A small image diffusion model, trained from scratch.
Model: arch dit, activation gelu, layers 8.
Training: adamw at rate 0.0012, 6600 steps.
Data: trained on aerial photos of the United States (SatlasPretrain), 8.3 epochs.
Rows from block 3 of a small image diffusion model, named by matrix and row number. Rows with one number belong to one neuron. Each number is 200 + 30 x the weight over its row's rms, rounded and kept within 0 to 999. All counts start at 0. After the name is the row's rms in percent of the matrix's.
After each neuron's rows are labels from the 100 images, of 14848 (inputs lightly noised), where the neuron reaches its highest value: "patch colour" is the nearest of a few named colours to the mean colour under the peak. Only what is clearly more common there than usual is listed. The data: aerial photos of the United States (SatlasPretrain).
# fc1: MLP up (model.blocks.3.mlp.fc1.weight, 768x192), inputs 96-191
# fc2: MLP down (model.blocks.3.mlp.fc2.weight, 192x768, transposed), outputs 96-191

fc1.466,120,196,178,246,225,210,200,181,179,174,212,205,193,168,187,194,130,215,200,182,193,198,206,208,152,209,205,228,180,204,207,178,254,173,241,179,157,207,204,194,182,215,146,206,183,191,243,197,225,206,236,225,174,177,218,182,166,166,187,205,204,146,176,150,159,182,147,214,143,208,194,133,177,222,260,257,162,230,205,208,150,165,159,194,194,254,181,144,227,211,229,186,233,134,165,215,206
fc2.466,124,218,234,233,190,137,159,179,153,182,192,225,189,217,225,218,192,178,210,169,247,188,169,207,179,165,236,182,202,129,189,225,226,199,190,238,180,205,249,209,204,186,157,253,188,228,124,158,195,133,250,171,148,220,186,169,234,232,251,191,183,188,238,218,169,178,224,167,180,192,181,147,221,112,177,229,188,176,213,197,167,213,183,220,181,221,178,174,241,246,186,205,175,238,248,235,167
patch colour: brown

fc1.38,152,170,214,206,194,219,202,222,171,217,249,206,185,214,203,220,228,208,219,175,147,223,140,197,251,189,214,204,188,192,151,188,218,161,237,202,197,249,204,234,170,192,217,214,231,235,278,228,172,219,191,176,220,192,233,181,194,130,238,147,222,156,224,196,192,280,246,185,179,186,131,134,177,175,186,170,180,232,202,223,252,245,236,209,223,225,224,147,233,176,190,170,228,217,228,241,174
fc2.38,135,222,244,225,215,162,177,204,157,246,202,159,185,171,138,251,172,178,211,180,175,185,189,210,195,200,222,210,181,169,198,178,207,191,171,229,244,236,160,201,174,216,190,152,156,191,247,186,160,174,203,150,153,191,260,170,145,157,188,205,237,228,227,241,173,181,220,165,173,243,167,238,178,210,249,188,198,205,170,186,159,233,155,189,241,208,191,245,156,317,225,231,189,164,234,185,243
patch colour: pink

fc1.436,068,206,163,192,168,188,233,220,194,182,246,259,193,190,235,225,152,308,248,229,196,198,219,174,206,206,179,216,165,209,189,208,208,229,207,203,196,184,268,178,218,235,208,168,215,217,150,178,208,193,185,193,196,199,203,221,191,182,202,241,183,181,196,147,222,190,194,190,166,150,149,185,184,230,224,169,180,216,276,138,184,193,202,144,202,217,209,209,179,235,295,147,142,253,239,201,201
fc2.436,083,197,231,197,223,164,186,179,175,209,176,213,159,225,194,201,152,249,214,172,177,202,265,225,212,204,194,203,250,194,165,186,210,220,206,297,208,203,214,79,209,242,227,172,215,165,167,168,268,217,188,179,211,240,179,199,184,187,192,222,217,206,217,243,193,201,183,233,188,204,133,212,201,219,150,200,189,221,197,194,205,156,243,244,185,227,230,223,197,194,128,220,240,209,218,197,234
patch colour: brown

fc1.348,067,192,171,202,204,209,180,213,199,239,217,153,190,187,196,199,271,250,190,215,226,230,193,196,196,219,162,204,197,231,230,197,164,219,165,180,194,147,217,266,229,132,225,181,170,201,196,230,148,219,222,217,220,227,211,248,198,208,202,212,173,177,203,221,243,200,208,253,201,315,180,207,143,232,241,216,148,239,170,193,214,197,217,224,221,216,253,207,186,171,227,252,196,187,163,193,219
fc2.348,083,202,163,211,215,217,152,153,130,205,182,216,154,206,191,217,217,211,274,203,221,190,232,172,169,179,187,202,328,208,182,246,222,220,187,201,177,213,204,139,203,196,182,211,196,195,202,204,174,192,167,196,184,170,180,163,199,210,192,202,166,191,189,300,226,217,219,254,215,336,157,196,164,239,213,195,204,193,222,163,207,227,199,217,206,235,224,180,179,236,160,190,214,208,196,196,183
patch colour: brown

fc1.245,101,192,224,202,177,246,227,151,224,166,218,209,199,224,210,264,172,205,223,179,218,181,217,176,192,217,171,190,197,199,201,115,219,189,217,202,195,242,193,195,168,188,206,134,170,138,214,230,153,263,206,231,229,217,201,177,192,209,170,183,167,171,230,182,181,218,261,207,172,201,189,168,196,218,200,181,228,172,157,133,254,190,139,193,207,225,175,188,223,211,178,175,219,222,198,204,261
fc2.245,080,195,203,168,183,189,241,153,234,190,160,207,188,203,208,190,212,174,185,190,196,171,215,208,187,182,170,224,212,210,207,228,197,203,153,209,204,168,220,223,255,183,201,253,199,161,157,191,248,199,217,190,189,146,198,206,203,192,184,171,222,158,231,207,218,161,212,197,155,156,244,224,184,187,238,184,236,216,193,245,202,231,181,281,184,205,227,181,218,138,197,196,235,219,216,162,226
patch colour: grey

fc1.413,096,223,223,194,227,219,166,178,206,242,194,224,172,227,221,238,235,136,217,206,154,195,150,279,141,166,193,180,206,187,156,261,217,190,228,211,264,183,213,202,188,205,181,159,170,215,176,207,193,184,236,200,214,159,194,225,207,259,210,218,176,225,182,150,216,196,174,198,162,228,235,182,213,228,177,205,212,206,210,211,204,270,138,202,210,210,213,158,209,224,228,156,196,207,188,155,134
fc2.413,077,184,196,176,215,175,141,181,181,179,186,158,236,185,231,233,185,186,220,178,260,213,210,162,188,183,219,194,205,200,209,106,240,195,216,193,157,171,188,189,221,160,199,204,222,242,190,205,153,164,201,183,163,199,255,186,163,182,230,201,191,188,231,224,140,193,166,173,172,171,232,237,194,170,197,189,206,186,215,187,192,195,158,219,188,191,149,182,218,148,163,230,189,175,198,171,130
patch colour: brown

fc1.69,089,223,176,194,209,223,273,208,199,198,213,185,186,166,172,199,181,226,178,221,184,170,187,184,172,230,204,202,187,197,186,221,205,220,193,131,208,184,180,158,217,223,231,183,144,211,239,230,158,193,117,195,215,218,155,212,197,183,201,188,208,181,203,206,210,235,155,250,222,200,192,187,154,171,180,192,165,234,186,254,220,178,210,169,194,236,213,188,237,174,196,125,203,143,183,195,262
fc2.69,093,208,205,211,224,209,207,123,234,241,148,199,191,206,213,195,193,236,238,151,241,168,160,165,204,218,199,243,199,163,208,214,234,196,200,98,188,267,218,196,169,222,209,210,183,185,182,212,221,172,318,222,183,222,214,158,210,202,166,201,214,173,162,212,220,231,221,200,225,241,189,159,229,204,180,183,172,188,193,204,208,185,211,179,202,204,232,189,236,200,139,186,259,184,213,211,218
patch colour: pink

fc1.134,124,157,211,216,269,263,209,231,189,246,184,182,193,171,135,212,200,209,185,208,201,189,185,165,185,220,214,210,193,203,173,231,181,277,176,199,204,167,202,179,226,277,201,167,216,210,171,188,236,170,204,177,138,178,264,173,240,145,179,160,178,188,189,185,247,177,169,214,239,202,230,178,135,202,211,194,213,196,215,238,229,243,229,193,229,167,195,257,179,207,197,214,197,211,175,225,190
fc2.134,097,171,198,182,194,222,232,211,190,175,229,225,171,178,221,160,169,195,184,200,166,173,217,182,158,222,161,159,219,196,205,194,204,217,187,197,185,171,154,200,129,194,143,198,174,163,222,192,170,191,182,184,220,174,221,200,211,202,139,209,174,252,252,173,256,178,212,187,263,221,152,201,217,201,239,214,137,202,238,153,193,238,201,191,213,243,169,184,177,234,195,205,196,213,175,195,218
patch colour: brown

fc1.572,089,180,259,170,205,234,174,156,148,205,179,180,186,200,229,202,205,158,253,204,157,175,183,187,176,221,214,167,207,213,221,215,191,210,188,242,201,178,214,203,200,217,126,174,248,159,181,199,162,185,276,213,229,113,197,237,182,176,208,199,207,190,184,166,204,216,212,198,231,227,192,170,148,173,224,168,252,213,226,232,175,236,228,219,164,197,191,196,185,240,170,181,213,233,167,198,196
fc2.572,083,183,195,195,194,202,164,241,121,225,202,164,138,201,196,219,202,185,164,253,194,228,157,215,178,216,212,200,211,144,193,245,177,199,211,134,215,191,202,212,184,204,209,224,197,233,188,196,198,178,189,194,170,307,215,237,173,186,217,228,215,236,238,159,201,261,221,174,198,208,205,206,145,165,227,162,209,145,193,142,214,194,238,98,204,166,212,200,232,203,193,177,234,176,195,166,177
patch colour: brown

fc1.29,069,223,161,183,203,178,219,213,221,200,240,222,176,224,181,195,171,310,301,223,184,249,150,175,226,205,164,171,172,198,180,201,190,236,192,228,170,164,233,156,214,232,217,175,176,197,136,251,169,188,176,221,225,199,203,193,201,203,198,192,206,202,149,163,218,207,187,186,152,174,166,245,171,271,178,193,168,216,225,169,200,207,216,179,232,244,155,212,200,220,251,187,129,252,235,181,205
fc2.29,080,224,170,188,235,193,200,189,166,211,158,205,182,205,230,195,207,268,256,198,221,163,225,203,231,170,204,194,274,213,182,179,222,203,187,268,195,240,182,62,210,163,239,160,196,261,211,225,157,209,268,199,209,176,194,236,231,208,136,175,198,207,185,256,193,210,206,269,183,188,184,183,189,191,247,175,218,193,239,211,208,211,197,151,182,231,105,209,187,182,139,206,207,204,217,200,185
patch colour: pink

fc1.657,074,243,190,177,146,195,200,186,209,227,200,238,188,109,228,225,191,172,210,191,140,201,211,117,192,225,209,236,206,156,240,215,230,202,176,210,217,201,209,192,193,231,179,207,201,246,242,212,163,206,193,180,244,223,166,196,233,251,124,229,206,227,245,158,211,238,197,246,222,203,190,171,170,234,173,138,163,196,151,164,235,227,204,184,204,222,234,215,216,188,210,172,231,161,143,243,154
fc2.657,073,190,176,207,195,211,186,217,205,207,197,193,152,242,172,205,185,219,234,175,209,194,230,185,230,184,193,232,184,122,242,159,178,225,161,172,207,205,181,199,193,223,179,217,196,208,174,245,205,179,176,237,236,186,214,238,214,192,200,185,191,244,148,208,186,245,222,109,206,246,227,227,168,175,192,169,178,192,108,177,235,221,248,214,181,189,239,199,148,215,210,207,212,148,209,168,208
patch colour: pink

fc1.122,101,247,216,207,154,227,264,171,139,208,191,216,189,172,185,244,213,220,197,212,157,209,189,189,184,182,137,234,170,182,155,251,195,215,158,158,226,210,201,203,195,237,212,169,174,191,175,203,238,222,153,186,173,203,203,184,223,192,188,151,237,212,232,144,214,162,130,184,188,210,218,229,216,213,179,258,178,277,211,150,186,262,235,207,219,224,241,158,242,224,212,182,212,195,182,189,190
fc2.122,091,185,238,204,211,191,226,211,160,189,175,192,213,193,209,206,190,228,204,238,187,114,197,189,176,238,216,213,216,162,209,147,206,148,167,182,225,172,179,199,201,158,150,252,159,177,188,181,201,189,186,176,133,170,208,159,186,224,145,176,240,200,162,243,191,181,189,196,188,188,211,224,230,171,230,200,168,169,258,200,175,196,200,219,179,242,201,200,179,203,199,209,218,217,279,201,105
patch colour: grey

fc1.253,056,206,157,213,162,224,181,183,195,211,157,139,173,177,221,208,186,207,209,254,192,193,198,240,183,221,196,203,163,142,194,186,206,186,183,194,220,213,225,272,168,204,189,197,192,173,219,208,165,193,188,218,196,247,175,192,216,181,200,223,194,179,124,157,227,186,208,225,221,205,235,193,152,204,276,208,203,189,188,214,195,207,156,147,208,160,181,234,180,168,115,247,257,158,188,231,198
fc2.253,067,159,175,182,185,235,173,134,160,230,118,167,167,216,197,226,204,192,207,177,218,185,208,216,225,198,232,193,282,178,207,157,203,165,224,234,224,225,205,185,232,150,221,190,220,219,219,206,197,214,209,183,241,208,220,221,200,164,200,229,183,181,244,230,189,240,195,172,201,250,206,198,173,145,197,206,206,223,255,181,188,199,209,131,225,202,172,184,208,222,201,215,100,198,194,198,211
patch colour: brown

fc1.691,098,225,223,185,175,225,166,267,261,150,262,181,169,229,210,220,244,238,194,213,192,198,160,180,208,176,199,217,222,222,210,220,170,162,173,183,198,239,204,229,226,180,169,209,163,243,195,188,236,186,219,224,203,217,188,148,227,176,152,226,154,192,210,199,192,155,202,229,200,180,246,169,207,187,178,241,255,163,226,192,193,181,214,202,200,148,185,174,242,189,190,211,195,206,195,216,218
fc2.691,077,193,199,178,194,189,220,277,216,200,160,190,218,213,226,233,190,234,183,169,148,183,208,224,239,210,167,178,197,191,206,153,168,120,180,213,209,200,265,231,190,184,224,165,168,212,211,207,203,186,179,200,230,251,233,272,181,228,178,154,212,219,235,200,170,204,222,160,184,191,258,189,230,182,176,199,267,204,211,291,202,186,206,229,176,222,211,221,178,157,221,159,211,188,185,248,194
patch colour: pink

fc1.448,127,187,142,184,203,241,167,222,249,181,209,213,179,182,159,183,182,194,178,195,162,203,192,200,216,244,264,166,192,197,207,219,190,209,199,238,185,173,221,205,163,234,201,133,204,227,237,203,200,161,146,194,231,239,213,189,243,249,263,205,193,210,242,189,219,176,226,127,191,171,224,124,212,226,233,163,209,229,189,210,193,184,198,215,177,276,214,189,234,204,180,175,216,185,155,230,246
fc2.448,111,201,239,219,259,229,203,154,179,191,287,195,199,240,201,194,235,212,214,173,241,173,201,159,239,198,189,255,191,233,210,217,168,180,170,184,224,194,247,224,192,195,171,159,198,252,183,201,158,203,199,243,240,272,213,167,191,207,227,259,214,220,241,173,196,190,259,216,169,190,149,237,179,193,193,192,181,228,225,200,196,169,226,181,176,198,168,230,137,210,216,235,209,98,205,198,268
patch colour: grey