{"dataset": "aerial photos of the United States (SatlasPretrain)", "objective": "epsilon", "cond_dim": 192, "head_dim": 32, "qk_norm": false, "inner_norm": false, "width": 192, "beta2": 0.98, "eps": 1e-08, "grad_clip": 3.0, "steps": 6600, "batch_size": 256, "lr_schedule": "cosine", "final_lr_fraction": 0.05, "weight_decay": 0.5}
Rows from block 2 of a small image diffusion model, named by matrix and row number. Rows with one number belong to one neuron. Each number is 128 + 32 x the weight over its row's rms, rounded and kept within 0 to 255. All counts start at 0. Numbers have three digits each.
After each neuron's rows are labels from the 100 images, of 14848 (inputs lightly noised), where the neuron reaches its highest value: "patch colour" is the nearest of a few named colours to the mean colour under the peak; "top examples" is what is common among them. Only what is clearly more common there than usual is listed. The data: aerial photos of the United States (SatlasPretrain). In brackets: how many of the 100, against the usual share in percent.
# fc1: MLP up (model.blocks.2.mlp.fc1.weight, 768x192), inputs 128-191
# fc2: MLP down (model.blocks.2.mlp.fc2.weight, 192x768, transposed), outputs 128-191

fc1.158:133083153127125123161109203124124151115083134200130112158077098138121159090129088104103106087221109127183066115131100077100161130128112137112111182179168159090119105126149130136133156111125110
fc2.158:124145132122132061170186044157123126076049138207116126126064151136120108163145103146150119137172125125131093137159131156161169124085097101082102103097159118136089145121127164148132128125129119
patch colour: grey (91 vs 54.7)
top examples: building (87 vs 41.6)

fc1.207:161105113156112144083084175161104169126134156086112101083165134165149175132049084104173187084144105168093088107096077194156121141187199125131119132099142160143164188123130092049124121136175142
fc2.207:143164140118102099145134134111105112120084101132127209144125054108107130135138110152148171194121142170161078235126104134143165117149076125149153146133093126179077125148126092150054121159101155
patch colour: pink (31 vs 4.6)
top examples: building (72 vs 41.6)

fc1.144:174123141106116198158143142110106131160109166155111131049158132125089156106085122144111114142146148135127148123143145181174163160143133209124111084115145043133134144116146123122158133132098162
fc2.144:111123049114103166139126107136089119146128114125092142142140081114171134195113145128100129130120099051098140124095144126104136130118138211085112118192155128057114119149148139168124153125105145
patch colour: grey (85 vs 54.7)
top examples: building (83 vs 41.6)

fc1.177:097089122099128098144115137115121088106120108132196188152140132134116140133210153124145094119129099137074142096108141177089114156129170116041147135157179131130120139081154120108119148175169133
fc2.177:128113157122090089133101136203086146123116140143155079104126075147181096155089115113157144169169130145161149110127132173173167073135146092122154119116235163155129110185157056129057105115119099
patch colour: grey (86 vs 54.7)
top examples: building (71 vs 41.6)

fc1.130:135174134162101140093111125126074086097192139167230141144093122128094107080136141110100080159123194108132116121137129104156068095108146167140073131125089094152103174111145121081124071100134130
fc2.130:150164076177076127178146110089102107121102144116077136120133078137113142112093144133094079123122136092117187076145112138083129094129106081094144148149118097183149143141111110041125139124133106
patch colour: pink (33 vs 4.6)
top examples: building (70 vs 41.6)

fc1.115:082097094101131169105121108104052132107196120176091123148135159121142161099095121142078108141111141097077109113146100050101130133123139150145152144112129138169156103165119101091194140127112104
fc2.115:143152001141150123159086138161128158102192162131138103164120132105120140106174115095177150098147126114137143167188100133114175168085101137101125134117068126164113129132167105139130046088129121
patch colour: white (37 vs 0.3); pink (36 vs 4.6)
top examples: building (93 vs 41.6)

fc1.570:193119066146097115076108141123138203126121116183110133101133130097219191119104150157096144111116096163195140124139127104109157146128128172148110111094100134075149152139107096112136100095141072
fc2.570:161135023172129168192107079098114164103160138088131155129162088121134082120100078091156094103099174096076113189136142133162158122136171100106160156101109136086079125118124130086137042093142146
patch colour: white (69 vs 0.3); pink (30 vs 4.6)
top examples: building (90 vs 41.6)

fc1.703:164102129200148132162147098123086152163090203110119129145140106098094121178137147109108114094121170168161137102100136127163099126149122163141190154164124134118193148114096111132118141167089064
fc2.703:125122086082142119115114196135165135077082108137153047094178152102123095089087135120162129179125108137154088165142116091156127104130118090176161130096124136138148165135127096134100092203100143
patch colour: grey (94 vs 54.7)
top examples: building (78 vs 41.6)

fc1.613:105189132126126137138147123114123126132161081168070115108090141078159053147129096194146161147148145150104161146096171091167113158117060129128116160134124135116152226142153123125162154088071189
fc2.613:096203098145125193137120135125135130116131101158183133176185123152128197152132181181158127144136148122140098136133056156153150128132206083124108141119133158096136226121109121125142098161165116
patch colour: grey (87 vs 54.7)
top examples: building (74 vs 41.6)

fc1.163:150080097119222158187210164132104127139177112135131146100172108166170109076130156083164124117086140106110110111117086096147126137126097088134182170093129159124090175110068101117126142142133121
fc2.163:124175140171133142082154124116170110136157133104114159121151100172120107150159168135090164129093119096146171116134107182110144134115086124101165118175134115100074101110159089101147127140163156
patch colour: grey (94 vs 54.7)
top examples: building (87 vs 41.6)

fc1.582:184129145134118179174119098019146143173163129170143102098120113094118173136119119148136092157100107143146108160129135140097156158154164099065161116110156119111112143135137122143150081063127122
fc2.582:124176153107121125126144131184127143161163129159110120116165157094073106167078153098138104131059066089080108116152123090151113127147076083094127140106142129113151115110197092074114156112131098
patch colour: grey (99 vs 54.7)
top examples: building (91 vs 41.6)

fc1.436:111169113147163098108078168137146132137130199067182091070145132138141113101145191075100158136147082112123154102099126079077123072135176123107141126176157133144171137181185158088140127143118141
fc2.436:147123115098102144151138119105141051107085090094125100110168141188135082149097157186158160112138134106060143158134129169159074153020161146164140105098107126178112149126116185165150163103140164
patch colour: pink (26 vs 4.6)
top examples: building (87 vs 41.6)

fc1.606:124143144134129133130108113145051111139121170210179055140141158097195152104119154185078124142145148120090117061133147181150122147143149122199175158094145127143166165143162096142169106135149170
fc2.606:124128051158096139083080146136149132176128144157133142154130025111139143127099145107103123094114120098199134101080119120128143190139128119132113124139194121119123163139169121077123076138122129
patch colour: pink (33 vs 4.6); white (25 vs 0.3)
top examples: building (88 vs 41.6)

fc1.340:105131096145152107142158108116117088117135119156088081055127093163053090067227148140104135147092103091137161123119104137132114170126105163193167111069199125129100162151093149099119095143133139
fc2.340:118113164060159149143144092142118133104120118142125167166101081091120130082077170135105168144105115060137112141089131086097131119104105073123106121077201167130107134078160172136103152089138098
patch colour: grey (96 vs 54.7)
top examples: building (91 vs 41.6)

fc1.34:108115192148144125088166075162122100114133104110192155114118097119128087109039157137255148163106100149154101118140104100105085157128136119133104142082081140139138139176111133131082120121150118
fc2.34:147133120076138101151137146127133120119132130122162098139106085130088121091190140116159135079086131121116113108095122121161130120110086093143118124127081133156129039110147133128119154125073122
patch colour: brown (73 vs 36.7)
top examples: building (74 vs 41.6)

fc1.122:140122124117106186136186085100047132138086178112165124092169151138154137126123170136097089157174144120093115184156104099148190100116094147116135218102136131123083144132092132151207094107154142
fc2.122:124118122167156119111116166154150132120110084135102117131134134140127117073116105121114095158148130201162126000112142149130117159132129108113094139102140118133121163139119159108255096144124158
patch colour: pink (38 vs 4.6)
top examples: building (71 vs 41.6)

fc1.630:140156126119183143149132168126106154117187123116182103157086102191091176128147076139088104076116094119146078121108148085133126142124118154104089156135139148100101151114142122095138088135152161
fc2.630:128062109144138128134138119125105131149179193080202113194061138164136175141167072122110100133122181180149089108173138133177149133171113137133080109089129115095127120097164136122077116143135167
patch colour: grey (93 vs 54.7)
top examples: building (83 vs 41.6)

fc1.458:073176135116106149052086134118085121096131129173180160121171162135177138113111111111142070180160161192123100139169152166184124125104106131082093097175079082149126195148158070125124129075125138
fc2.458:090192104120089098208075153146184139134117156116174117157143130084125177095159136096134169056135143147107133145119084132173197103082142126107133122168069116172104164119113119164168101156127173
patch colour: pink (37 vs 4.6)
top examples: building (82 vs 41.6)

fc1.149:168124120166118162113101143148147102163170120120119150119169139150141146117086126141109195127085096222140099110130056183150086191169167168123133133055070120133174179169140115116122146126147093
fc2.149:139138048127091142144114119112129104130161126126117145142107079103127133083117136126105111154124165079126136233154116160104145144093118089126128137112005166130089130156133149102072121096116121
patch colour: pink (33 vs 4.6)
top examples: building (67 vs 41.6)

fc1.727:102100146207134136115129111149147095195102147118154155128103109147084116121116144122180156122094088141114099113095087146150108164111185128137113063113112166097158145138131157105130155152188109
fc2.727:159102126115183150143160095099111079141137128122095114064150106149119160135146116103116154129075140085134062195124075116111134130120114086098108067152102186096121109136177089108042146169085176
patch colour: pink (31 vs 4.6)
top examples: building (70 vs 41.6)

fc1.605:149136108083107118138131129117104147068085172112198131104161130124116115166096147124035146121117174083119115094108118136112155116116125146094135179138137201138143142129143113122160156175177124
fc2.605:166068147155144110123146125149126140112129167121058115144100151152160134106128143137033137132120213141151134086137145143122161095129154109124140146104111171099139156134157077160080150111048145
patch colour: grey (83 vs 54.7)
top examples: building (75 vs 41.6)

fc1.230:162093112093105130111120218135070087074122115164130123104140128133062157142146114116130122120183110119150163113105151151159095204148118159144142066114122129115151173126126137110117074084137135
fc2.230:098114162105085159164180122124088070165177089138131091123112107152104142110120131180191174107073129121032110136177168157117126137054128145173153129141139138165118141101055163147143070119110136
patch colour: grey (91 vs 54.7)
top examples: building (85 vs 41.6)

fc1.734:159129114167127144150124100107128080179151168127159100084148143121148121157078138153135121100151107139185114148079126111105184089113163129108130136054143135123133125193113159067154096117169133
fc2.734:123128073173147163082139102108146112207094125085084167140110074125102136162142116115133103157161123159118089046128114157169163095160131142163177090152139123089201144107184118142115147114074120
patch colour: white (70 vs 0.3); pink (29 vs 4.6)
top examples: building (75 vs 41.6)

fc1.735:127163083128173156138111135126109166149131195106133091112133133129133146132101120132121139135145174111113144105080054106146170138135137148184142096123125151115160129160113122097168073144114140
fc2.735:108119116148065129073203116091127088153112130120115120105128134115194116161086146115175133103127133115099188088083101136137168130145148072080144146144126160151157099140149255153158093121121076
patch colour: pink (43 vs 4.6)
top examples: building (87 vs 41.6)

fc1.120:162086124161100175100176129132114112161115145128125114115167124120162141138087131133127161145146112130136082104069129087165117142150153157076124137090117126144178175120194246090067169173134129
fc2.120:120137112137124116040104151105134094167157109098110118145125156131107126161146128144162105142182126136173123090144112142154186147187147134141134101147056126159107119123145057125000120114121104
patch colour: pink (34 vs 4.6)
top examples: building (71 vs 41.6)

fc1.217:036138124092126108150092160131133166135143096128155108164120132090118087137125164092170132104138127025070098122115073077079140113119105098233157119123160221147105110175118102136146106143142106
fc2.217:102146221145198157096140120068203154060091104134079101102122192160084127146055101113089137172162105118171128137161175113083110113148111145133111098103084123134155141101097166136174114156153124
patch colour: grey (91 vs 54.7)
top examples: building (79 vs 41.6)

fc1.707:130122179118137160094174118137148169121109127120137046145117117078140136127091090114048112171094070143063100144113086109131079149130122114115157119112106113129119141166121184100151142066147145
fc2.707:108097140129119131152153144128150169046115172116137214055133128168192121139169119114050147035132126131109122086101098119149147111162176136032135129132100140160131143134146152089096126174144104
patch colour: brown (71 vs 36.7)
top examples: building (68 vs 41.6)

fc1.314:199103106108161147128170135162042139125134131141134091131096138112114161168104127126116127113127157178129068078128102160172111150131087105167111144126123159139094098091137082087162094093158137
fc2.314:122141065146132176163074111124132123131173133184136193108150049161146118140126101125116086101115096158093171108111083149118159177158150178157133156148167169187130104199111122127132089142088109
patch colour: pink (39 vs 4.6)
top examples: building (73 vs 41.6)

fc1.188:087149138172116111177071118148068154060181152082106091097145117175192131112171103102126092119096206181087135106141198110112120125163133125081108142181127086108192123078128127108124093165137104
fc2.188:134126120202139137160121023109106128180153098141129190143109121084159110115114152100131133123163138221139085100084153154141149118165175084150169147180145071128165138153109132087102134067142155
patch colour: grey (88 vs 54.7)
top examples: building (89 vs 41.6)

fc1.156:128097098145124160122139190120149097127087139137100133100169123129176111102102150133126113081158100120111169120158158156148156151174164130196154133080118117170144114141115031103147101137162118
fc2.156:147157160136132119171133125172149112145140123154084078104149050130039156156157111113172132157138100094086108155118145133132154158109124137138115099153127116140159102104144161154240150121128107
patch colour: pink (29 vs 4.6)
top examples: building (74 vs 41.6)

fc1.423:170089176123193148067142182101120118121109146102119132091163135137155151111067165126047106145171133049100121099125132195165144143190131162129133152083133069086077155151123118063121118161121145
fc2.423:102138139106130105106111108145125122120142094143123044117135136111127111087164073144103098128124108143112120250130174122090161137154094149111125123101175129107149175126126110137114177117203120
patch colour: pink (39 vs 4.6)
top examples: building (80 vs 41.6)

fc1.668:212120115145097149142148169159077116192132161157121059089147171162178175150093096110117116137179104129087110095142122109161169114129158112103157151120129146112183163149111085056155116115159120
fc2.668:144132116124170116138126138110072141110131125152093139173121133089136119098171129127130223083111146116124139116129155100140019155172117164145106127160134121116114196142149105145168133136135122
patch colour: white (31 vs 0.3); pink (31 vs 4.6)
top examples: building (89 vs 41.6)

fc1.716:153114095175092152113160148119147086142133131151091134127108078131114098120093106106097068105160153106100127139124092109115075111125139110163137138109149103201136147095090161127142087120112110
fc2.716:194153150123077080095101100150139147128139155165150068130106146143187149168047138119135089180126139070135156167103133112150131137154137103137129107142160128120133148097113153138141078141132160
patch colour: black (58 vs 1.4)
top examples: crop field (25 vs 9)

fc1.712:130139175158157123167143111093092131156081150173120131186149152111186120090084105178143118138108102131140118146158129110186091118116103169142073117139155167104122093164226141118129145117137119
fc2.712:143081130131132159165168139165106138154122130173096125104108154142148088125150124095168149160072234117085116134139060144142130085111143138069143053133140106072147081135145131151126158176130099
patch colour: grey (89 vs 54.7)
top examples: building (83 vs 41.6)

fc1.758:187145100100160180098148194079130121136122147064139141105114125128156166111108162155060094124119115135156108109143093150155164172154135110104136123099123147177078114113094093055121128137153137
fc2.758:145128121099110171149125127202110124183100105153116113136151102134114101128107138073050097139121128141099165168161129150127147156119093152115109159155109086138124080172115076174142110106103141
patch colour: pink (45 vs 4.6); white (29 vs 0.3)
top examples: building (69 vs 41.6)

fc1.357:140124091102142100126093137152082163128149154074138067115150148149156124133104142097108112107133194159113123055085072136125137071127152132122167091134100115158167160134133097081158096159125167
fc2.357:127103069149103149123111081143081144162077163158136199076095059120163098168113120092135089162096140146121152090109163160101209096153139118128128091113169080150136179125096157074131109094137088
patch colour: white (57 vs 0.3); pink (38 vs 4.6)
top examples: building (85 vs 41.6)

fc1.275:079099101149102184099138113103053098130096158106221155128127121093164130158159127123147077120155145170101079130087111157176140122108147097126145171190074183160130166112108110113131106159129101
fc2.275:152151074160162095190082179116112104191117133091092111063115097157107140153080136115122143136110129178111129045087149191136118093061156152097089140124092119165127111133153076134148121121101115
patch colour: white (60 vs 0.3); pink (39 vs 4.6)
top examples: building (86 vs 41.6)

fc1.381:089126085111118169136126155133082154134170116153187096159094163141073155114184123119122102137127094142088125086093144138087094125143169111061173130127146140159144107156141120071174160081162104
fc2.381:158124098131118112106079131166129217140169167100116157138131139100137129170076112113109173122106161113184123155160144114160108140127136174085145128101126122148117150187199089141090069115110124
patch colour: pink (34 vs 4.6)
top examples: building (68 vs 41.6)

fc1.437:179126112153190135179123083095105123132097224138116143148119087147134096151173153114069138119104149092184137088092169138131107148160150215127120119123124090084131132167186143153142057123109105
fc2.437:105118137097108142114112198126126139086141118113149064153104082116128109131067144111160136091086121208125162125098135130137138090119157212161143097148137176117101134120156126049104199120128139
patch colour: grey (90 vs 54.7)
top examples: building (80 vs 41.6)

fc1.629:164143108142099177085155095135093132132115156144123135117168126144132125141099106130086135098116129161152103144077122118169116154127170172078140146130114115122161143101168215086109134131131153
fc2.629:123139121137154132085121139133105091153156091112112087120152076114123107152127114126216081226147151117176136076122099119132188116164147139165141133096082114098131143148139057104075127109115089
patch colour: pink (41 vs 4.6); white (27 vs 0.3)
top examples: building (76 vs 41.6)

fc1.642:128112005165134134100145151170073102188125165142121123090137169133082103100140131125079091115112113092145136104120111152114137139111144142136169137143139158125166152096113068044154117149158125
fc2.642:139145056148151093107159104116131078149112108110113105141118113093110138155096118083155145131136163126100122148122111057155078153118136132114117132130152094109207131137174102134143105167122129
patch colour: white (67 vs 0.3); pink (33 vs 4.6)
top examples: building (91 vs 41.6)

fc1.35:147115160106145151181160118008157141162120137117147095094157000166124116120131143122119106200128119143069128156134117132148132176152148103099145159101190118113122126131147153137135114103109086
fc2.35:141098160140115144075095135190116202078099114117130177156145032137150122134067143134148069138094115125149140117177130099108135111161094112139106133123173120178122139132156164062125112126134168
patch colour: brown (81 vs 36.7)
top examples: building (74 vs 41.6)

fc1.292:155124152149127145079126076130051142119154222145145139103183143110222184102096101099094101168101129151127136142185130116148174140082191127134127148132148096120109152093100091150181047060153115
fc2.292:138104095143124091225105117107154147126115118119149134108102103125112137107125141155077147141084150133100128000090125174117100107074102161075155154142140103123078117134103186191255095111114120
patch colour: pink (46 vs 4.6)
top examples: building (84 vs 41.6)

fc1.184:124164087126180098115104172091133160134126214091121075125125134160156107166102149113153129126134097087115149115098129061085126146175126078094160157167143234145181152158157154108167131178150082
fc2.184:127113144114057094153083150117119187162123057071131140171108137164082086120191107131135127108092187149174124124118135196154158148166123086121106086120177036120143099149179142116091093124156114
patch colour: pink (28 vs 4.6)
top examples: building (88 vs 41.6)

fc1.264:099133178088107123080109130127137088175123103166141119110092133154147141109144121105114102145161108117143147125105143127117087074144126084176165140159137166160154214119120090129121086147172092
fc2.264:139152161114132099106156164096165123131113078150177082124140150094092096136107154110173141122144091124092168133138140074165121142102160160107065113109063133187115149143153146170122097069098123
patch colour: grey (93 vs 54.7)
top examples: building (81 vs 41.6)